python train.py --model="contrastive image-text model" --dataset="photos of plants and fungi (iNaturalist)" --train_examples=90422 --image_size=32 --grayscale=true --crop_scale_min=1 --horizontal_flip=true --color_jitter=0.1 --tokenizer="char" --vocab_size=37 --loss="softmax" --embed_dim=128 --encoder_arch="resnet" --encoder_norm="batchnorm" --encoder_activation="relu" --encoder_depths=[2, 4, 2] --encoder_kernel_size=3 --encoder_stem="deep" --encoder_avg_pool_shortcut=false --encoder_widths=[48, 96, 192] --text_encoder_causal=false --text_encoder_width=192 --text_encoder_layers=8 --text_encoder_norm="layernorm" --text_encoder_norm_position="pre" --text_encoder_activation="quick_gelu" --text_encoder_mlp_ratio=4 --text_encoder_head_dim=32 --text_encoder_fused_qkv=true --text_encoder_bias="all" --text_encoder_qk_norm=true --text_encoder_layer_scale_init=0.1 --text_encoder_parallel_block=false --text_encoder_inner_norm=false --text_encoder_positions="learned" --init="orthogonal" --residual_init="none" --optimizer="muon" --muon_scale="match_rms_adamw" --lr=0.0078 --momentum=0.95 --nesterov=true --orthogonalizer="polar_express" --adamw_lr_other_params=0.00079 --steps=7600 --batch_size=256 --epochs=21.5 --lr_schedule="wsd" --decay_fraction=0.2 --final_lr_fraction=0 --warmup_steps=220 --weight_decay=0.1 --adamw_weight_decay_other_params=0.01
Rows from block 4 of the image encoder of a small contrastive image-text model, named by matrix and row number. Rows with one number belong to one channel. Each number is 128 + 24 x the weight over its row's rms, rounded and kept within 0 to 255. All counts start at 0. After the name is the row's rms in percent of the matrix's.
After each channel's rows are labels from the 100 images, of 14848, where the channel reaches its highest value: "colour at peak" is the nearest of a few named colours to the mean colour under the peak. Only what is clearly more common there than usual is listed. The data: photos of plants and fungi (iNaturalist).
# convs0: first 3x3 conv (encoder.blocks.4.convs.0.weight, 96x96x3x3, each kernel summed), inputs 0-95
# convs1: second 3x3 conv (encoder.blocks.4.convs.1.weight, 96x96x3x3, transposed, each kernel summed), outputs 0-95

convs0.20 087 [ 95 114 134 103 117 139  98 140 112 130 112  82 126 111 105  70 129 136 105  89 147 150 108  99 130 127  81 112 114 126 139 142 134  74 156  96 127 118 144 119 137 101  94 136 128 122 123 115 135  80 126 104 126  89 129 115 133 123 108 157 108 113 167 133 103  97  91 136 112 102 144 109 148 140 153 106 186 134 101 124 149 122 155 107  90 142  78 101 121 147 117 135 121 154 169  76]
convs1.20 098 [ 97 103  85 141 124 138 122 141 138 114 164  84 139 117 128 138 109 116 106 135  97 140 140  95 117 138 161 153 119 166 107 113 100 154 167 134 125 148 150 125 106 131 150 141 105  99 154  67 119 108 109 157 124  90 131 143 118 122 130 157 153 132 119 125 100 134 118  72 132 120  96 123 132 120 135 106 215 152 115 121 119 110 163  92 105 119 121 165 124 111 125  95 140 117 140 185]
colour at peak: black

convs0.82 118 [121 129  98  81 120  68  97 128 121 122 145 122 174 104 120 132 148 105 115 125 117 151 106  59 150 129 127 131 137 145 152  92 107 109 122 109 147 147 173 127 174 131 131 186 176 131 120 108 125 119  86 123 150 110 151 101 100 130 102 131 146 131 124 126 140 117 123 100 105 105  97 110 141 141 143 108 107 122  93 126  93 115 155 131 114 112 128 134 102 121 163 183 105 114 163 162]
convs1.82 103 [ 98 123 128 119 168 140 140 138 114 157 120 141 147 136 159 134 126 212 149 135 121 129 130  97 100 104 125 164 149  94 107 116 146 103 126 132 123 125 125 125 124 124 110  99 131  76  96 138 155 125 157 125 113  99 175  96 164 155 113 155  92 117 128  65 109 120 132 107  99 129 137  99 163 133  82 140 113 158 130  93  87 129 123 150 126 142 123 133 108 141 140 156 126  92 175 123]
colour at peak: black

convs0.89 107 [121 126 131 116 145 141 159 116 102 115 133  71 115  79 103  77 132 122 141 125 114 129 101  97 110 117 158 167 153 175  94 116 143 121 112 139 150 129 127 105 134 162 144 123 179 161 142 155 121 110 128 133 130  98 111 101 160 117 124 109 136 167 125 136 127 184  59 126 163 119  91  91 119 123 158 136 143 164 132 122 138 142 109 158 140 152 135 149 133 110 165 145 154 146 133 159]
convs1.89 105 [ 98 133 129  89 136 106 149 159 148  99 110 131 123  91 140 102 136 102 108 132 138 149  81  97 134 118  85 118  92 112 108 108 118 110 144 139 178 188  92 135 145 153 110 115  96  93 101 128 138 119 112 101  88 119 131  94 132  98 140 143 105 105 125 133 102 105 134  94 173  99  85 134  77 120 108 124 142 138 112 109 120 138 124  92 146 168 158 118 122  98 124 158  98 134 114 112]
colour at peak: black

convs0.4 098 [103  66 162 119 158 118 133 102 124 126 116 101 151 134 113 101 137  98 115 115  81 131 132 119 123 109 131 145 102 130 135 107  99 137  91 108 104 101 120 150 133 105 128 115 170 136 170 162 133  66 110 122 124  88 181 121  77 112  81 125 111 131 134 126 141 139 137 107 144 120 145 101  61 115 153 129 131 137  92 129 134 119 108 119 123 128  92  91  95 116 137 105 121 159 157 130]
convs1.4 106 [152 151 131 115 126 156 114 107  59 132 150 175 135 110 175  80 139 158 120 123 113 135 128 142 158 112 131 157 124 142 161 115 141 136  96 168 118 119 160 151 148 134 112 109 134 105 174 118 180 120 114 119 123 101 134 135 136 183 133 105 112 129 130 154 133 138  83 116 113 133 137  89 129 138 131  54 133 121 126 125  98 108 144 137 135 152 165 115 135  89 159 119 140  98 162 128]
colour at peak: black

convs0.41 104 [103 169 111 154 138 120 165 147  86 138 137 148 114 137  92 124 133 141 111 124 132 166 136 108 130 149 125 132 149 106  98 100 140  95  79 139 110  67 137 131 122 139 126  99 149 112 139 152  88 126 118 114  90 113 142 122 139 107  98 139 133 149 110 130 108 130 156 135 112  95  79 135  87 159 163 101  68 117 130 132 105 101 102 107 104 157 117 172  71 143 145 121 114  95 120 128]
convs1.41 101 [150  99 120 111 100 157 113 155  97 115 101 140 183 109 159 109 140 124 110 131 133 138 120 125  78 107 108 173 100 128 107 130 103 158 152 121 131 126 126 128 125 165  89 138 150 137 104 148 146  92  90 145 125 107 126 122 130 122 100  89  90 105 125  80 136 151 141 171 126 106 110 161 122 119 122 122  65  96 143  99  81  90 102 160 101 122 154 113 126 113 131 140 132 130 150  94]
colour at peak: black

convs0.71 096 [139 131 134 125  98 115 114 173 139 140  89 133 132 154 106 101 113  73 104 136 109 106 126 151 136 117 108 118 144 130 165 116 122 113 143  98 121 125 135 106 127 142 122 141 132 124  55 100 129 147  80 171 124 101 122 173 103 159 105 105 114 115 138 118 131  84 117 111  85 115 158 152 129 133 104 177 129 117 109 114 112 119 132 104 169 110 107 120 109 114 106  71  88 107  98  97]
convs1.71 095 [132  95 154 111 146 114 157 144 122 142 115 134 110 117 147  69 118 131  72 115 117 108 106 113  70 178 100 104 132 178  93  87 117 110 138 136 117 141 130 110 172 162 165 126 101 162  94 130 144 135 137 149 130 100 130 141 107 154 134 133 130 112 134 128 108 100 116 107 126 160 105 136 112  77 134 116 137 102 159 120 128 146 123 114 144 151  98 158 104 175 114 180 140 116 132 129]
colour at peak: black

convs0.92 085 [104 114 107 126 101  80 133 102  80 129 127  82 136 117  97 135 111 124  98 121 131 119  87 132 144 163 116 154 110 111 112 100 116 114  61  96 127 140 124 124 117 109 125 137 144 152  77 119 113 111 129 148 168 111 153 112 105 117 131 150 122 146 154 112 125  78 125 101 121  66 119 143 112 120 128 116 103 146 134 169 171 125 131 125 108 145  82 155 126 137 116 120  92 151  75 103]
convs1.92 089 [163 107 138 124 134 133 144 156 128  87 126 121 102 111 137 126 105 160  82 124 130 106 128 131 132 134 108 154 104 133 144  96 136 121  89 145  94 131 182 115 171 158 135 152  97 156 144 122  73  91 114 118 165 126 126 130 148 143  97 137 147 119 109 166 114 128 138 105  97 135 160 124 130 150  96 119 109 102 108 117 188 115 129 117 103  93 115 123 131 132  97 137 132  63 123 188]
colour at peak: black

convs0.31 090 [ 66 126 140 109 125 122 123 146 122 111 122 156  91 155 139  77 143 155  90 111 124 154 118 125 119 125 110 105 138 134 157 126 165 103 122 141 122 167 115  87  76 114 107 142 165 159 103  79 106  91 120 112 108 125 134 161 150 131 148 122 146 130 177 110 118  89 100 125 117 132 102 111  84 102 119 145 153 128 128 176  94 144  92 132 100 153 108 116  99 113 140 115 154 102 114 128]
convs1.31 095 [138 115 140 131 125  54 161 133 146 146 152 139 145 117 141 192 128 124  98 103 106 130 157 111 109 119 127  98 159 130 104 158  76  95 123 123 133 145 134  79 126 151 124 106 166 156  87 134  59 125 132 153 151 129 122 145 118 112 115 127 131  99 107 120 101 135 147 114 100 137 149 137 111 135 129  82 113 109 156  99 178 122 144 101 111 123 136 146 158 174 113 103 134 125 113 130]
colour at peak: black

convs0.94 100 [141 120 101  92 148 131  80 163 134 153 128 122 132 121 134 140  95 108 163 129 142 133  81  90  95  77 164 130 150 118  92  93 128 133 131 117 155 150 134 123  85 143 137 116 120 128 129 146 169 107 106 149 112 165 166  90 108 106  80 141 112  88 126 110 129  72 101 142  99 119 128 127 138 114 114  91 129 128 111  94 122  96 164 109 139 130 149 108  95 149  91 105 112 146 118 136]
convs1.94 087 [ 86 106  97 108 127 158 137  98 149 129 172 108 122 144 138 151  94 177 128  99 137 121 131  72 103  80 133 134 105 150 137 133 127 109 121 109 131 144 138  92 135 132 138  94 142  89 129 127  89 110  85 131  97 124 126 146 126 112  91 147 130 108 122 118 117 130 115 137  90 120 151 124 153 119 142 130 147 129  85 136 100 109 118 121 123 121 167 148 196 163  95  78 141 175 131 103]
colour at peak: black

convs0.33 081 [ 87 152 141 147 125 127 107 152 109 168 116  75 103 159 144 100 141 100  94 118 105 143 106  45 142 131 150  95 106 127 144 128 114 105  88 119 104 139 132 119 150  99 117 167  98 143 121 112 112 118 119 108  96 138 128 132 116 156 117 147 118 117 130 127 161 133  96 150  80 116 135 163 118 138 142 115 169 150 150 138 133 121 143 113 107 136 104 132 114 158 159 152  93 115  91  71]
convs1.33 097 [120 104 122 159 139 136  91 123  95 125 159 110 119 104 129 130 122 110 134 150 101 132 103  96 142 144 150 156  83 142 115 126  91 119 123 135 125 119 133 113 114 131 101  97  95 132  99 111 182  77  71 139 141 106 101 144 120  96 136 160 161 142  97 160  89 132 105 116 123 117 134 106 122 153 124 106 180 116 114  79 109 131 169 109 135  88 154 153 110 158 129  93 131 151  94 155]
colour at peak: black

convs0.91 128 [122 121 115 156 127 125  97  84 154 149 165 102 104 178 116 114 101 128 102 140 161  91 126 181 136 124 108 103 137  95 140 146 116 127  91 144 129 109  99 141  85 133 112 166  97 119 147 138 109 114 118 108 139 132 115 131 122 106 134 135 170 132  97  84 126 154 117 130 127 140 113 147 159 119  55 117 121 116 121 143 146  89 109 126 129 101 135  86 140  99 125 122  72 121 170  95]
convs1.91 111 [141 141 121 138 184 110 123  88 109 107 138  98 142 165 110 130 147 138 101 120 140 127 115  92 147 151 193 116 129 137  88 150  89 137  97 120 150 119 119 123 113 143 123  92 145  86 143 132 156 114 125  93  94 141 116 141 138 116 172 123  79 152 131  71 144 120 115 110 109 116 108 133 151 118 117 122 122 140 138 161 135 128 125 132  94 102 142 108 173 121 162 116 190 135 157  90]
colour at peak: white

convs0.54 075 [146 128 126 103 148 126 113  96  81 130 160 129 128 138 160 127 149  84 119 106 116 164  94 133 119 138 143 137 104 114  94  86 151 130  60  94 104 118 101 136 106 178 130 147 157 113 102 115  88 113 119 158 123 122 121 152 118 128 137 144 109 131 143 134 103  97 139  94 157 122 124 138 103 124 131 126 125 118  76 148 141 146  67 148 137 186 163 168 126 115 108 131 128 167 138 137]
convs1.54 076 [155 111 135 167 131 103 133  80 188 129 102 145 137  90  78 104 129 131 142 119 165 162 132 111 125 115 115 140 127 166 147  86 118 107 115 115 117 138 153  82 122 154  88  87 140 182 158 134 135 145 109 109 136  93 133 140 163 119 143 125  93 153 171 106 130 123 105 134 150 115 123 126 117 158 113 121  76 144 130 126 159  92 127 137 143 136 146 152 106 119 102 152 114  99 113  96]
colour at peak: white

convs0.76 128 [169 121 130  46 121 142 111  95  94 108  98 108 118 114 133 152 125 129 173 157 117 101 131 118 123 113 128 122 164 127 104 113 130 116 125 130 116 153 100  95 159 157 123 130 144 105 124 181  85 130 116  77 155 141  87  92 118 100  99 118 121 105 148 107 107 123 101 188 155 115 126 104 121 112 108 157 139 160 137 141 114 141 112 122 147  94 149 100 133 121 140 103 122 119 109  92]
convs1.76 107 [145 139 111 155 112 132 160  94 126 141 127 135 118 164 204 141 138 124 132 115  94 110 101 144  70 145 115 138 133  96 136 131 128 141 129  97 134 120  92 123 137 114 119 123 133 139 143 123  64 142  98 110 151 174 110 132  85 106 191 127 131 111 130 112 153 132 144 170 138 109 127 185 106 120 150 148 137 125 138 156  99 119 130 159 156 129 110 107 152  90 151 155 133  89 124 107]
colour at peak: white

convs0.17 084 [117 103  80 103 111 148  91 154 170 125  98 164  85 146 105 148  98 141 128 107 100 108 132 117  73 124 143 108 140 121 116 167 130  95 114 132 149 116 109 113 125 141 137 140 138 116  77  99 131 132 105 119 103 143 122  71 150 141 125 147 114 154  89 126 161 130 100 126 111  87 145 114 131  98 112 130 156 139 117 147 123 138 118 120  79 110 137 161 145 104  88 192 110 153 118 136]
convs1.17 100 [ 98 127 140 181 149 149 104 138 162 124 140 102 106 148  93  96 133 106 141 118 135 136 131 133 116 124 148 139 117 124 137  99 108 133 113 148  79 116 114  58 116 102 116 109  92 141  85 129 122  99 107 145 126 103 132 121 128 146  65 176 131 121  77 123 140 117 104 128 165 108 139 131  94 114 106  84 136 129 131  79 119 117 124 123  82 125 130 169 158 154 123 148 132 137 174 133]
colour at peak: black

convs0.62 096 [120  71 117 132 113 133 131 113 101 102 152 124 123 145 112  69 111  93 117 163  89 112 106  99 157 130 111 130 120 108 118 123 114 154 116 140 146 115 121 108 103 149  96 115 111 115 135 125  93 139 121 134 119 137  93 175 118 139 147 121 107 106 118 127  93 106 116 131 134  91 108 117 132  91  90 204 126 166 106 163  95 138 168 186 106 149 134 109 122  93 139 114 108 116 125  99]
convs1.62 091 [163 127 112 139 117 145 125 137 103 146 111 107 201 132 130 162 139  97 125 148  82 193 102 144 152 115 157 112 162 131  97 113 158 144 143 131 128 125 116 142  99 144 157 113 130 138 157 107 104 169 134 132 157 148 140 121  58 120 164 138  89 128 136 153 132  91 137 146 111 125 103 113 149 113 100 170 147 133 138 176 107 128 109 136 106 127 123 130 137 119 144 147 173 131 135 164]
colour at peak: white