python train.py --encoder_arch="resnet" --model="contrastive image-text model" --dataset="photos of plants and fungi (iNaturalist)" --train_examples=90422 --image_size=32 --grayscale=true --crop_scale_min=1 --horizontal_flip=true --color_jitter=0.1 --tokenizer="char" --vocab_size=37 --loss="softmax" --embed_dim=128 --encoder_norm="batchnorm" --encoder_activation="relu" --encoder_depths=[2, 4, 2] --encoder_kernel_size=3 --encoder_stem="deep" --encoder_avg_pool_shortcut=false --encoder_widths=[48, 96, 192] --text_encoder_causal=false --text_encoder_width=192 --text_encoder_layers=8 --text_encoder_norm="layernorm" --text_encoder_norm_position="pre" --text_encoder_activation="quick_gelu" --text_encoder_mlp_ratio=4 --text_encoder_head_dim=32 --text_encoder_fused_qkv=true --text_encoder_bias="all" --text_encoder_qk_norm=true --text_encoder_layer_scale_init=0.1 --text_encoder_parallel_block=false --text_encoder_inner_norm=false --text_encoder_positions="learned" --init="orthogonal" --residual_init="none" --optimizer="muon" --muon_scale="match_rms_adamw" --lr=0.0078 --momentum=0.95 --nesterov=true --orthogonalizer="polar_express" --adamw_lr_other_params=0.00079 --steps=7600 --batch_size=256 --epochs=21.5 --lr_schedule="wsd" --decay_fraction=0.2 --final_lr_fraction=0 --warmup_steps=220 --weight_decay=0.1 --adamw_weight_decay_other_params=0.01
Rows from block 5 of the text encoder, named by matrix and row number. Rows with one number belong to one neuron. Each number is 500 + 50 x the weight over its row's rms, rounded and kept within 0 to 999. All counts start at 0. Numbers have three digits each. After the name is the row's rms in percent of the matrix's.
# fc1: MLP up (text_encoder.blocks.5.mlp.fc1.weight, 768x192), inputs 0-95
# fc2: MLP down (text_encoder.blocks.5.mlp.fc2.weight, 192x768, transposed), outputs 0-95
fc1.112 084:441514529577540473463539523488456571556581555452451548535413555467428568532492462470498591496499406422475460478469483494527563405410468482559437456504556479466488578521514499526507450525483564479603499358495477546515506563473525454476472612514558507533553546521540565463422528433496511550
fc1.113 112:471602527524459530530523511552519422546454536546486522509528545545443520532553538464486582504482571498518496435578510529490396444443430508454458495453524549498548510461554554545432440440501492458534523526389592435517489557535542457379497471540451578581461592455554493376515533504480417513
fc1.114 025:513499484462548507461477547409390417530614498480414560467539502457482456484514497557510459542546455406484475449460569505505528456461476483421521524563428578485474528565515509622366466473443445533517473500552494568517480467447537454577571516431425498514535541496554477533435452494605483476
fc1.115 074:485494466498546506513479547554538555485474559491334542466510406472507577576553466532487478585547493481398529494504539491520468521549511544505440535544485463487585519530559537510469467402588554502496470517471464476540509466527533503568503534482476455578534482545556446589457381473514572505
fc1.116 033:522595501544406514500523494572519380501546538413569637456437574536457409517493490479427495529450508561379394489488509546482393475428522524460559498573499555562465527511492425551452504497504523497483402537508472575503544426495494422519441545544506511593457508504535458469467526457584494499
fc1.117 069:510489467454567564546437510546437493438467537479458530497576482591497522538500545444502463556455451434521448442561507510479535589461480452554467529571600531580521513426559542414454603512498443594562511553457380533495559442540539513467484575484467460459475437454517541419522527509419460471
fc1.118 123:463472627438486498437568482529497491451586563476440475486473489549521453538547515468550522334485529570478572493476411546549430649506506482510469565530445463526502519484585459547521616520434520485466431479437493458550499455543503505544601444579581545483562456398490489538512539424435496456
fc1.119 063:516399517597494477557548384588513505463471480530546612442586438493523534543586482425535550513533436509504555494461442425518491502477481472397531458450576557461493573479445440517517483477589510481530508476571505547528449455499507511465442602543508527474491549432481486535451446462502439459
fc1.120 157:543511517506519517532514466498529533446422498467461563518508446498526456547583492528471488524475516457476517488472523510522497519466505454464529514538452495470467487428488560438511459414518566374497481494446555459495464531436514470524568510420548504535548535546490423528554375545504524602
fc1.121 144:476464476573367494455541472399492551555443521548524490577449562501577504500441560480591524447469479499478596420577511584493492515543554554499562449466508507450506536537479452550428560541576455551430555466490577422442534523476498459495499573540445531453542366439565463466426473472564574575
fc1.122 063:545434511477613440495542438421511419561561488482546488512463503642474507466575466537467584425466505488441451428503528528544491530488580532510520449591498496494449461551434543528623454486488541543573543548448466507537503404492526496531445613505461475431506407481500488507512445482537404628
fc1.123 140:504419501500526464436585528506495491534408514563469463578477517580489666525525487559404495540520528532536421578505532511401525518444530533411556604509529524374462433532486482431497537525406553491476547454446574517394527501503487444610507558400505508438398563515503518478475538490574483547
fc1.124 107:476481567497492589488489517390523427489543432492557566471415547529509411494565560519447525483528464459544472535520529427551464509488540456570488475537489528361524463468456548528489346529571479483613500517517504560497492543435450438605553521563481423475551457489540437534458569404499462465
fc1.125 103:496433502520446471470639451484518483562386572514412482542457462565455620516527453539416502518507521564587522530491454521435497554487482594443561539471532512430530431578474561449465486501402581438451550507418588504461540458548444455537502578454488510373447477499550492536496518493600439491
fc1.126 087:485518516477519468455435553603464678486460501522493508508493603497551493482524453474473553531450480458468600496539473568491509554446517487501530515549543553424435590497538492482450513513560513562541468410474447579621577578457566440489392492490497518543566575439478512514424426545452434549
fc1.127 102:475562431550529493503518505447467487464434477462447620518513486516413510577500492423554439461443473449467470417625473548551460618493599432467551411403540503506457516425626501499453500460509529467561550435544432384507449464541478507531469486518536510467589528533494536437484569500507528507
fc1.128 090:544466476460563449377568524503551497510471480449472438444434462504573537548472544478468490484501453531459446559547564540514425625534517565502568558534463449411346478531411462546489454498440455543504587539504520457417553469483497524517415475522531592510489489565586624482493461505506562489
fc1.129 078:395540450469500550465478387564423551433532535525509453517540506484491477482556552476432572443521648573427501526446383530532427535562499571475514622493585528564416366489384504391500508473512468492505439465507501518445476607537499524551517467471468544469542511440500510503496522439507455520
fc1.130 118:496464588442447488515582411553564418512450501563523448403576585562483534587536452518548499536618544433375540515517449513495472555520502535441545487550512546560565521547474519434527544437443521490464526490454423405406512540346528467530564377577526515475515521558446452615484515447464522512
fc1.131 106:492461449532559442556539445488502424499554480539581463502535426489505493587473481448547492491433571554453573422514442484459452482526395510502541505478454525435450435509532500568396460541531639499591438430564472468539529478610553548521517556522559485492533433453518476526472475423454538466
fc1.132 114:476493525433499546476397587481471489601461529541530508475451389406427425481560452507497534590441490582537592470498442490559545460459477578437564460497630500496548478429472510586476500508470523525485454472549553509438580533458476500539466514462543581507576562510463511475500398452417567532
fc1.133 117:483498488460555574541530462418511505464512504508491497446561475564536484469497517521527613504451477467543438629504484524546443538495571510455559485485529519439501511447503572467576539521514563584444485449461505482462546513419582513539445478470454564482425608536581514483471508411572453507
fc1.134 022:467501475440524448491605592405422546500484488514472572575509466501581539538414626550492639538511503469396497415515543460459546503466520493423464459542511503466578553465571472505513469585419502495506530450520472508570530636514468490449544452473520430472510453479556565518420505445515465633
fc1.135 072:454494421463538462474525467510493453446506444556382510465538590535501467579450544455551516499551549461509613541486514453519481538448458532471585564483497361550540442488495456543408464540567624510522439509497450509583488474524526500507535437497404481454465434471438460512470420496423489470
fc1.136 092:472565468571522549436525548475477471518477440382518497604491536491463448557436482531531451487501487434493471524512404525508501519453440509620484509544565610422476448567524455419471448487585523533546529540589524390445488564496448435562482484524496594531497528494418460425522465476496504580
fc1.137 054:521512422560505551592443519491442457523427550484436499421522573533507542564549476540566600489489418489646458477515578523532505542494418501520495471465501540496547523456383549475412514585568483423608488532445497442480595576497555473458508458542544523527508504511485552463538467583468374410
fc1.138 073:517453503488454556462413471563483419421468504514463532443550471468525568610513429511441556435462563517577575494424548520432443488502466410535584471552534534457527458517598453517487489507469493471544532494479568454516481515529516594474502527500524481481431494415455434485440531456533577504
fc1.139 063:533457430521574490473455450407498503518477517540447553545529464527547515496451527578546514598482472578561517374446397473500507394480528496467449597518366502446451513556493498486513530502509558507516508484438513513530428440468531478571425527467500551505515457494501570495447463512446624456
fc1.140 085:443475558483442470588494544477529559510523504510478554449553490507506471508448463510481421470514480631568477467564493625467407474561467492560508454514538443489455519391607532440547562496496518410618538510493450475480501503591521436450466399591450440486495524509476436513592519498553532454
fc1.141 079:455549526478496519455433550506550506470473513471482479409517426557452540579491632496559499607392542556465489437512415460562415482483532482448545486467554529508504561484548495499559484505473512481502513490520518556499519570487547509415575513504526486443465548359479489491617545514479517476
fc2.112 084:435482513574497514476524445434418678448503451554507455529444566453503450522512423491441494512541497406432532494500560455470525491453406464574483516452570587455523590584522434459579484527385479483451505499470567527502528488377571367445534508520413417544469490510458542567467593443556474390
fc2.113 108:526535486570497521528540537616484438447472505532521516510613535490398504465536534447514528559455539452539483481515504523477495463492529510470478561498462489492627520501368617547524509573456508444562582470528493409456537526484495448445454519460425634592491471412482542503471461444487436487
fc2.114 038:503554554556533444521489548458408500490578482483445508473474485430516525448546440528475426446510443446519474515522469501452436491566487471456482518444433531536637491503569457493421484482480467556469554512488477485529571523430502721548444529475488476530482577482643532515526543533562567418
fc2.115 078:427579477425555394421484530562530508467445447492501532481466378520548566507479519563485521624492499556491579402538523442491566465550520538508414512469567486486458486468523500504396529425514536546478461568501427462555559437561598446558513521569495458575437473509515464518582477510512542468
fc2.116 044:483516554526485527496450474528380487391604494411493633413472506452539452476503459529455442514515445501485402517478573502509456516525499516460521466422454471511613524479559368513476502476457414572573539557462464545467548502500490579582460495519508425558540534482601474497504631466517498418
fc2.117 069:519460510434597559496447529524480533454538532480503568490491495500466517515481565382437446553484487420554417497541514508522610515618481490612496528451651484502494451470493473474535553500460461630517561509416477499570560454526440492423505539532500419518506441410435498434587488544500509473
fc2.118 114:343419463500498669441533510520576569420503547400475430521485441488566487562523473513484560476525455603497504544456502506498499563520493549397503563488438529558395449537533514483505601539468485518449493418419516513551469439518500534491536508531485606467504456567515471519443566430531525525
fc2.119 055:443460483527515551468492488450530465490497560499482495460493454459492539535475550500505421547515483509501488429529501453514563491474480469510523551529491562444520595458447571411451442396619439443579590483592560540511426479442524486443435492456557636524505520426525475609507429458454490426
fc2.120 146:512537559435491575448555425489585504444472438469519507459518473427549494541615459474510564646499518575526437539439530457462538517495501502519425593457516460614492505497492467395485432491553571462469425546561504495486494495501529455518583517562528429434507460551544474487519456596610448530
fc2.121 149:480561515465375539555495489400531574534414538490514439529403507493527486537433477531496513465508488497551627525494445535482444510514531549514569517520433549471426546448502440600516543522542440512485549477478559499480587554505483437449519432456491555478527371482529543529482548515518507604
fc2.122 054:559527503451483413550518496505412499418491464520482469476487426453456545416450607418506504554499500503583484482557401558494500546443552497625547538483596413523491459527546572558594544516528491532428629424557498570551462508524561575562507549457463441532467508541401513469506604410536422558
fc2.123 155:495434435429452349471510499489515480553465512512382507478486530462475625490527514481535410503496472459579552594525531493472489452570588567504548510415518576427491524450521529478502521501517484470569543483429587505439432474486461527546491532387466481408462506591529498476445468504573392465
fc2.124 091:540585491494518490582412503391414513504508450473431471522465554449529498484537493467456549481511485556463484521458460499457530419509541526607457534478531443548513517444559500423562501399509461473445506505515582546491509507487452466472587485530536454470455434449429519468461439523512463502
fc2.125 107:493457545509496364538470481488528452511441433515394452500444476543471537477498484508580511513555510490586516592497532491413488506502491606468544520492601533453483536508554513472481517499445441495549525518435540489421524504494465503533534437409479495444473504572520439441448503454653396491
fc2.126 092:477572513473521470564467622472468542555489520501509449518531682504573469415486437466465562472558485552426604485462567400499530542444549493516529552435499489442423526458431551415591533491462484468482458372470530402582543514496517471578483507504476563519512513496484565509515542497562423508
fc2.127 092:460447532493479492502533550440520556434501404370545575554538480415443445488482558583467516475408442501514563528539538516452568492451524625520402460510657506432509486450522504533450516436488530521541510523512491477534536466607538460528478495545487458382582506514458505498496455522444468527
fc2.128 090:506504477490482367493489489530542551565508481532419639514478482488493549542466466568447533551431465465438528495490524466399553477432503503521522609512514481507500550550364597566420470540590418499475557482451423445395515507484509609535458464414497508554539437471524513455519527481578485458
fc2.129 067:470485391525490479466447490573563543433450566478499468517476525449599517499506623515422500516445564528496613540427497549457514502563558602448431533436523473537545399520479511490595468530568374449507377472453543454556479552486497519499476543549497492566413548427467483527505563515458454490
fc2.130 126:459438522466487588485493472510589547510483483519514541421575442489480507561551478486574464505563580544474451494500548475571565501485486513501420456393532575550496462518511524472556523552533481582452440430493424471519508462426510425507426508505558523496483459533478519596523520453531531601
fc2.131 102:574556518491571545567533475470541352599491469504468462567581493489491539531514471490483480496509559504465525445558480578542433505535456468564545527493456489435456467569439532546465509528494501434510529498590496493573504430524506531468566520420527520427456512498561519468558544463454566484
fc2.132 112:487440523473473622450490584457495429555450526520549460421426467448453492418546423529529556556551488598566484552451462568514508470482634501520487476528543529517574466518449540572543453541496519509492408399582529578366556548488585475464460507491538558492471379493513539447554469447486550483
fc2.133 115:459502504537510496579547524511462472503471522554514512487546488581537455435534495492482523461489469635375505599460412506618515482522475573538554519488501463453475510482573488551525440524489446582543589460517496448479526515533546483490399440460519574516490556624440462429469470474507450548
fc2.134 035:498490546549524477511439517479458522462597443481541505501481488447502494446515433505492455401491452484496433558581584516480449543509496516443463484420487574522616526460650463452440459528444427542516570501485457522517564565404539679527465517493493423578483465453637575510532590501525480472
fc2.135 071:510532555441563432466487409543425526484536484498414523451570435509519443487580495443582510437492560511480447427457502501524514471541511504460538591578495402586490451422497443541502474479573478522421442520472409556512484511430526630487555447563478480540389508491446509560550429528449457564
fc2.136 088:458466473521429514394501513455506507452475397498500497609476466640391426504549406502527560591537528510457531572580426476540483601529483480572403533552485603450490402507560443529467495454528417470469515467506517467416496504490460514478513551521608499499560449574443460429535525528494463536
fc2.137 057:527510440580533585498486524525463431525553546545477510448570526482458439489419496484591639430517421439455500443469537410514504537538473542550440496373527508504550454461440614538487528583526515506503557547542603508421491491472524461421529485451592490503508544501573514466568465471537423417
fc2.138 078:503452530520386562511475462553462453510391527476489523519561535482622570567524458451456515536463488482495503518408540528472489477488460551543458490493484556433452448523611469477509457543306435475519532519443536482403505552565530529445490420533500499491512590421442415473514515463468445534
fc2.139 058:578514389541517451556501470429510499533456555447561469465522503461548521441503412533474534473540465467555530483600526507434489534554535570549493515499448519528469517382483476496550501560539448470508423498480455414645503418501515512525506449521498516513482422524509432508477566516416531421
fc2.140 078:498488472427452445505440603444544581477532568542513562437580482448514541557494517449513413532497576510479540466549494556447480470583469501507568523580459542498495539488545539521555571573473551413508451469470495449467510478523536503505558424549500467507559514527508413582533498567526482456
fc2.141 091:486441552462511426446381511486615495487445459551563463396493459505451481550414598520525478544458385479496540474559484478543454557465472446531498443536547579579478539562481514512569456481449526461440520513521488583463555533470516498469545549546528516397536495457487483454562500545453548482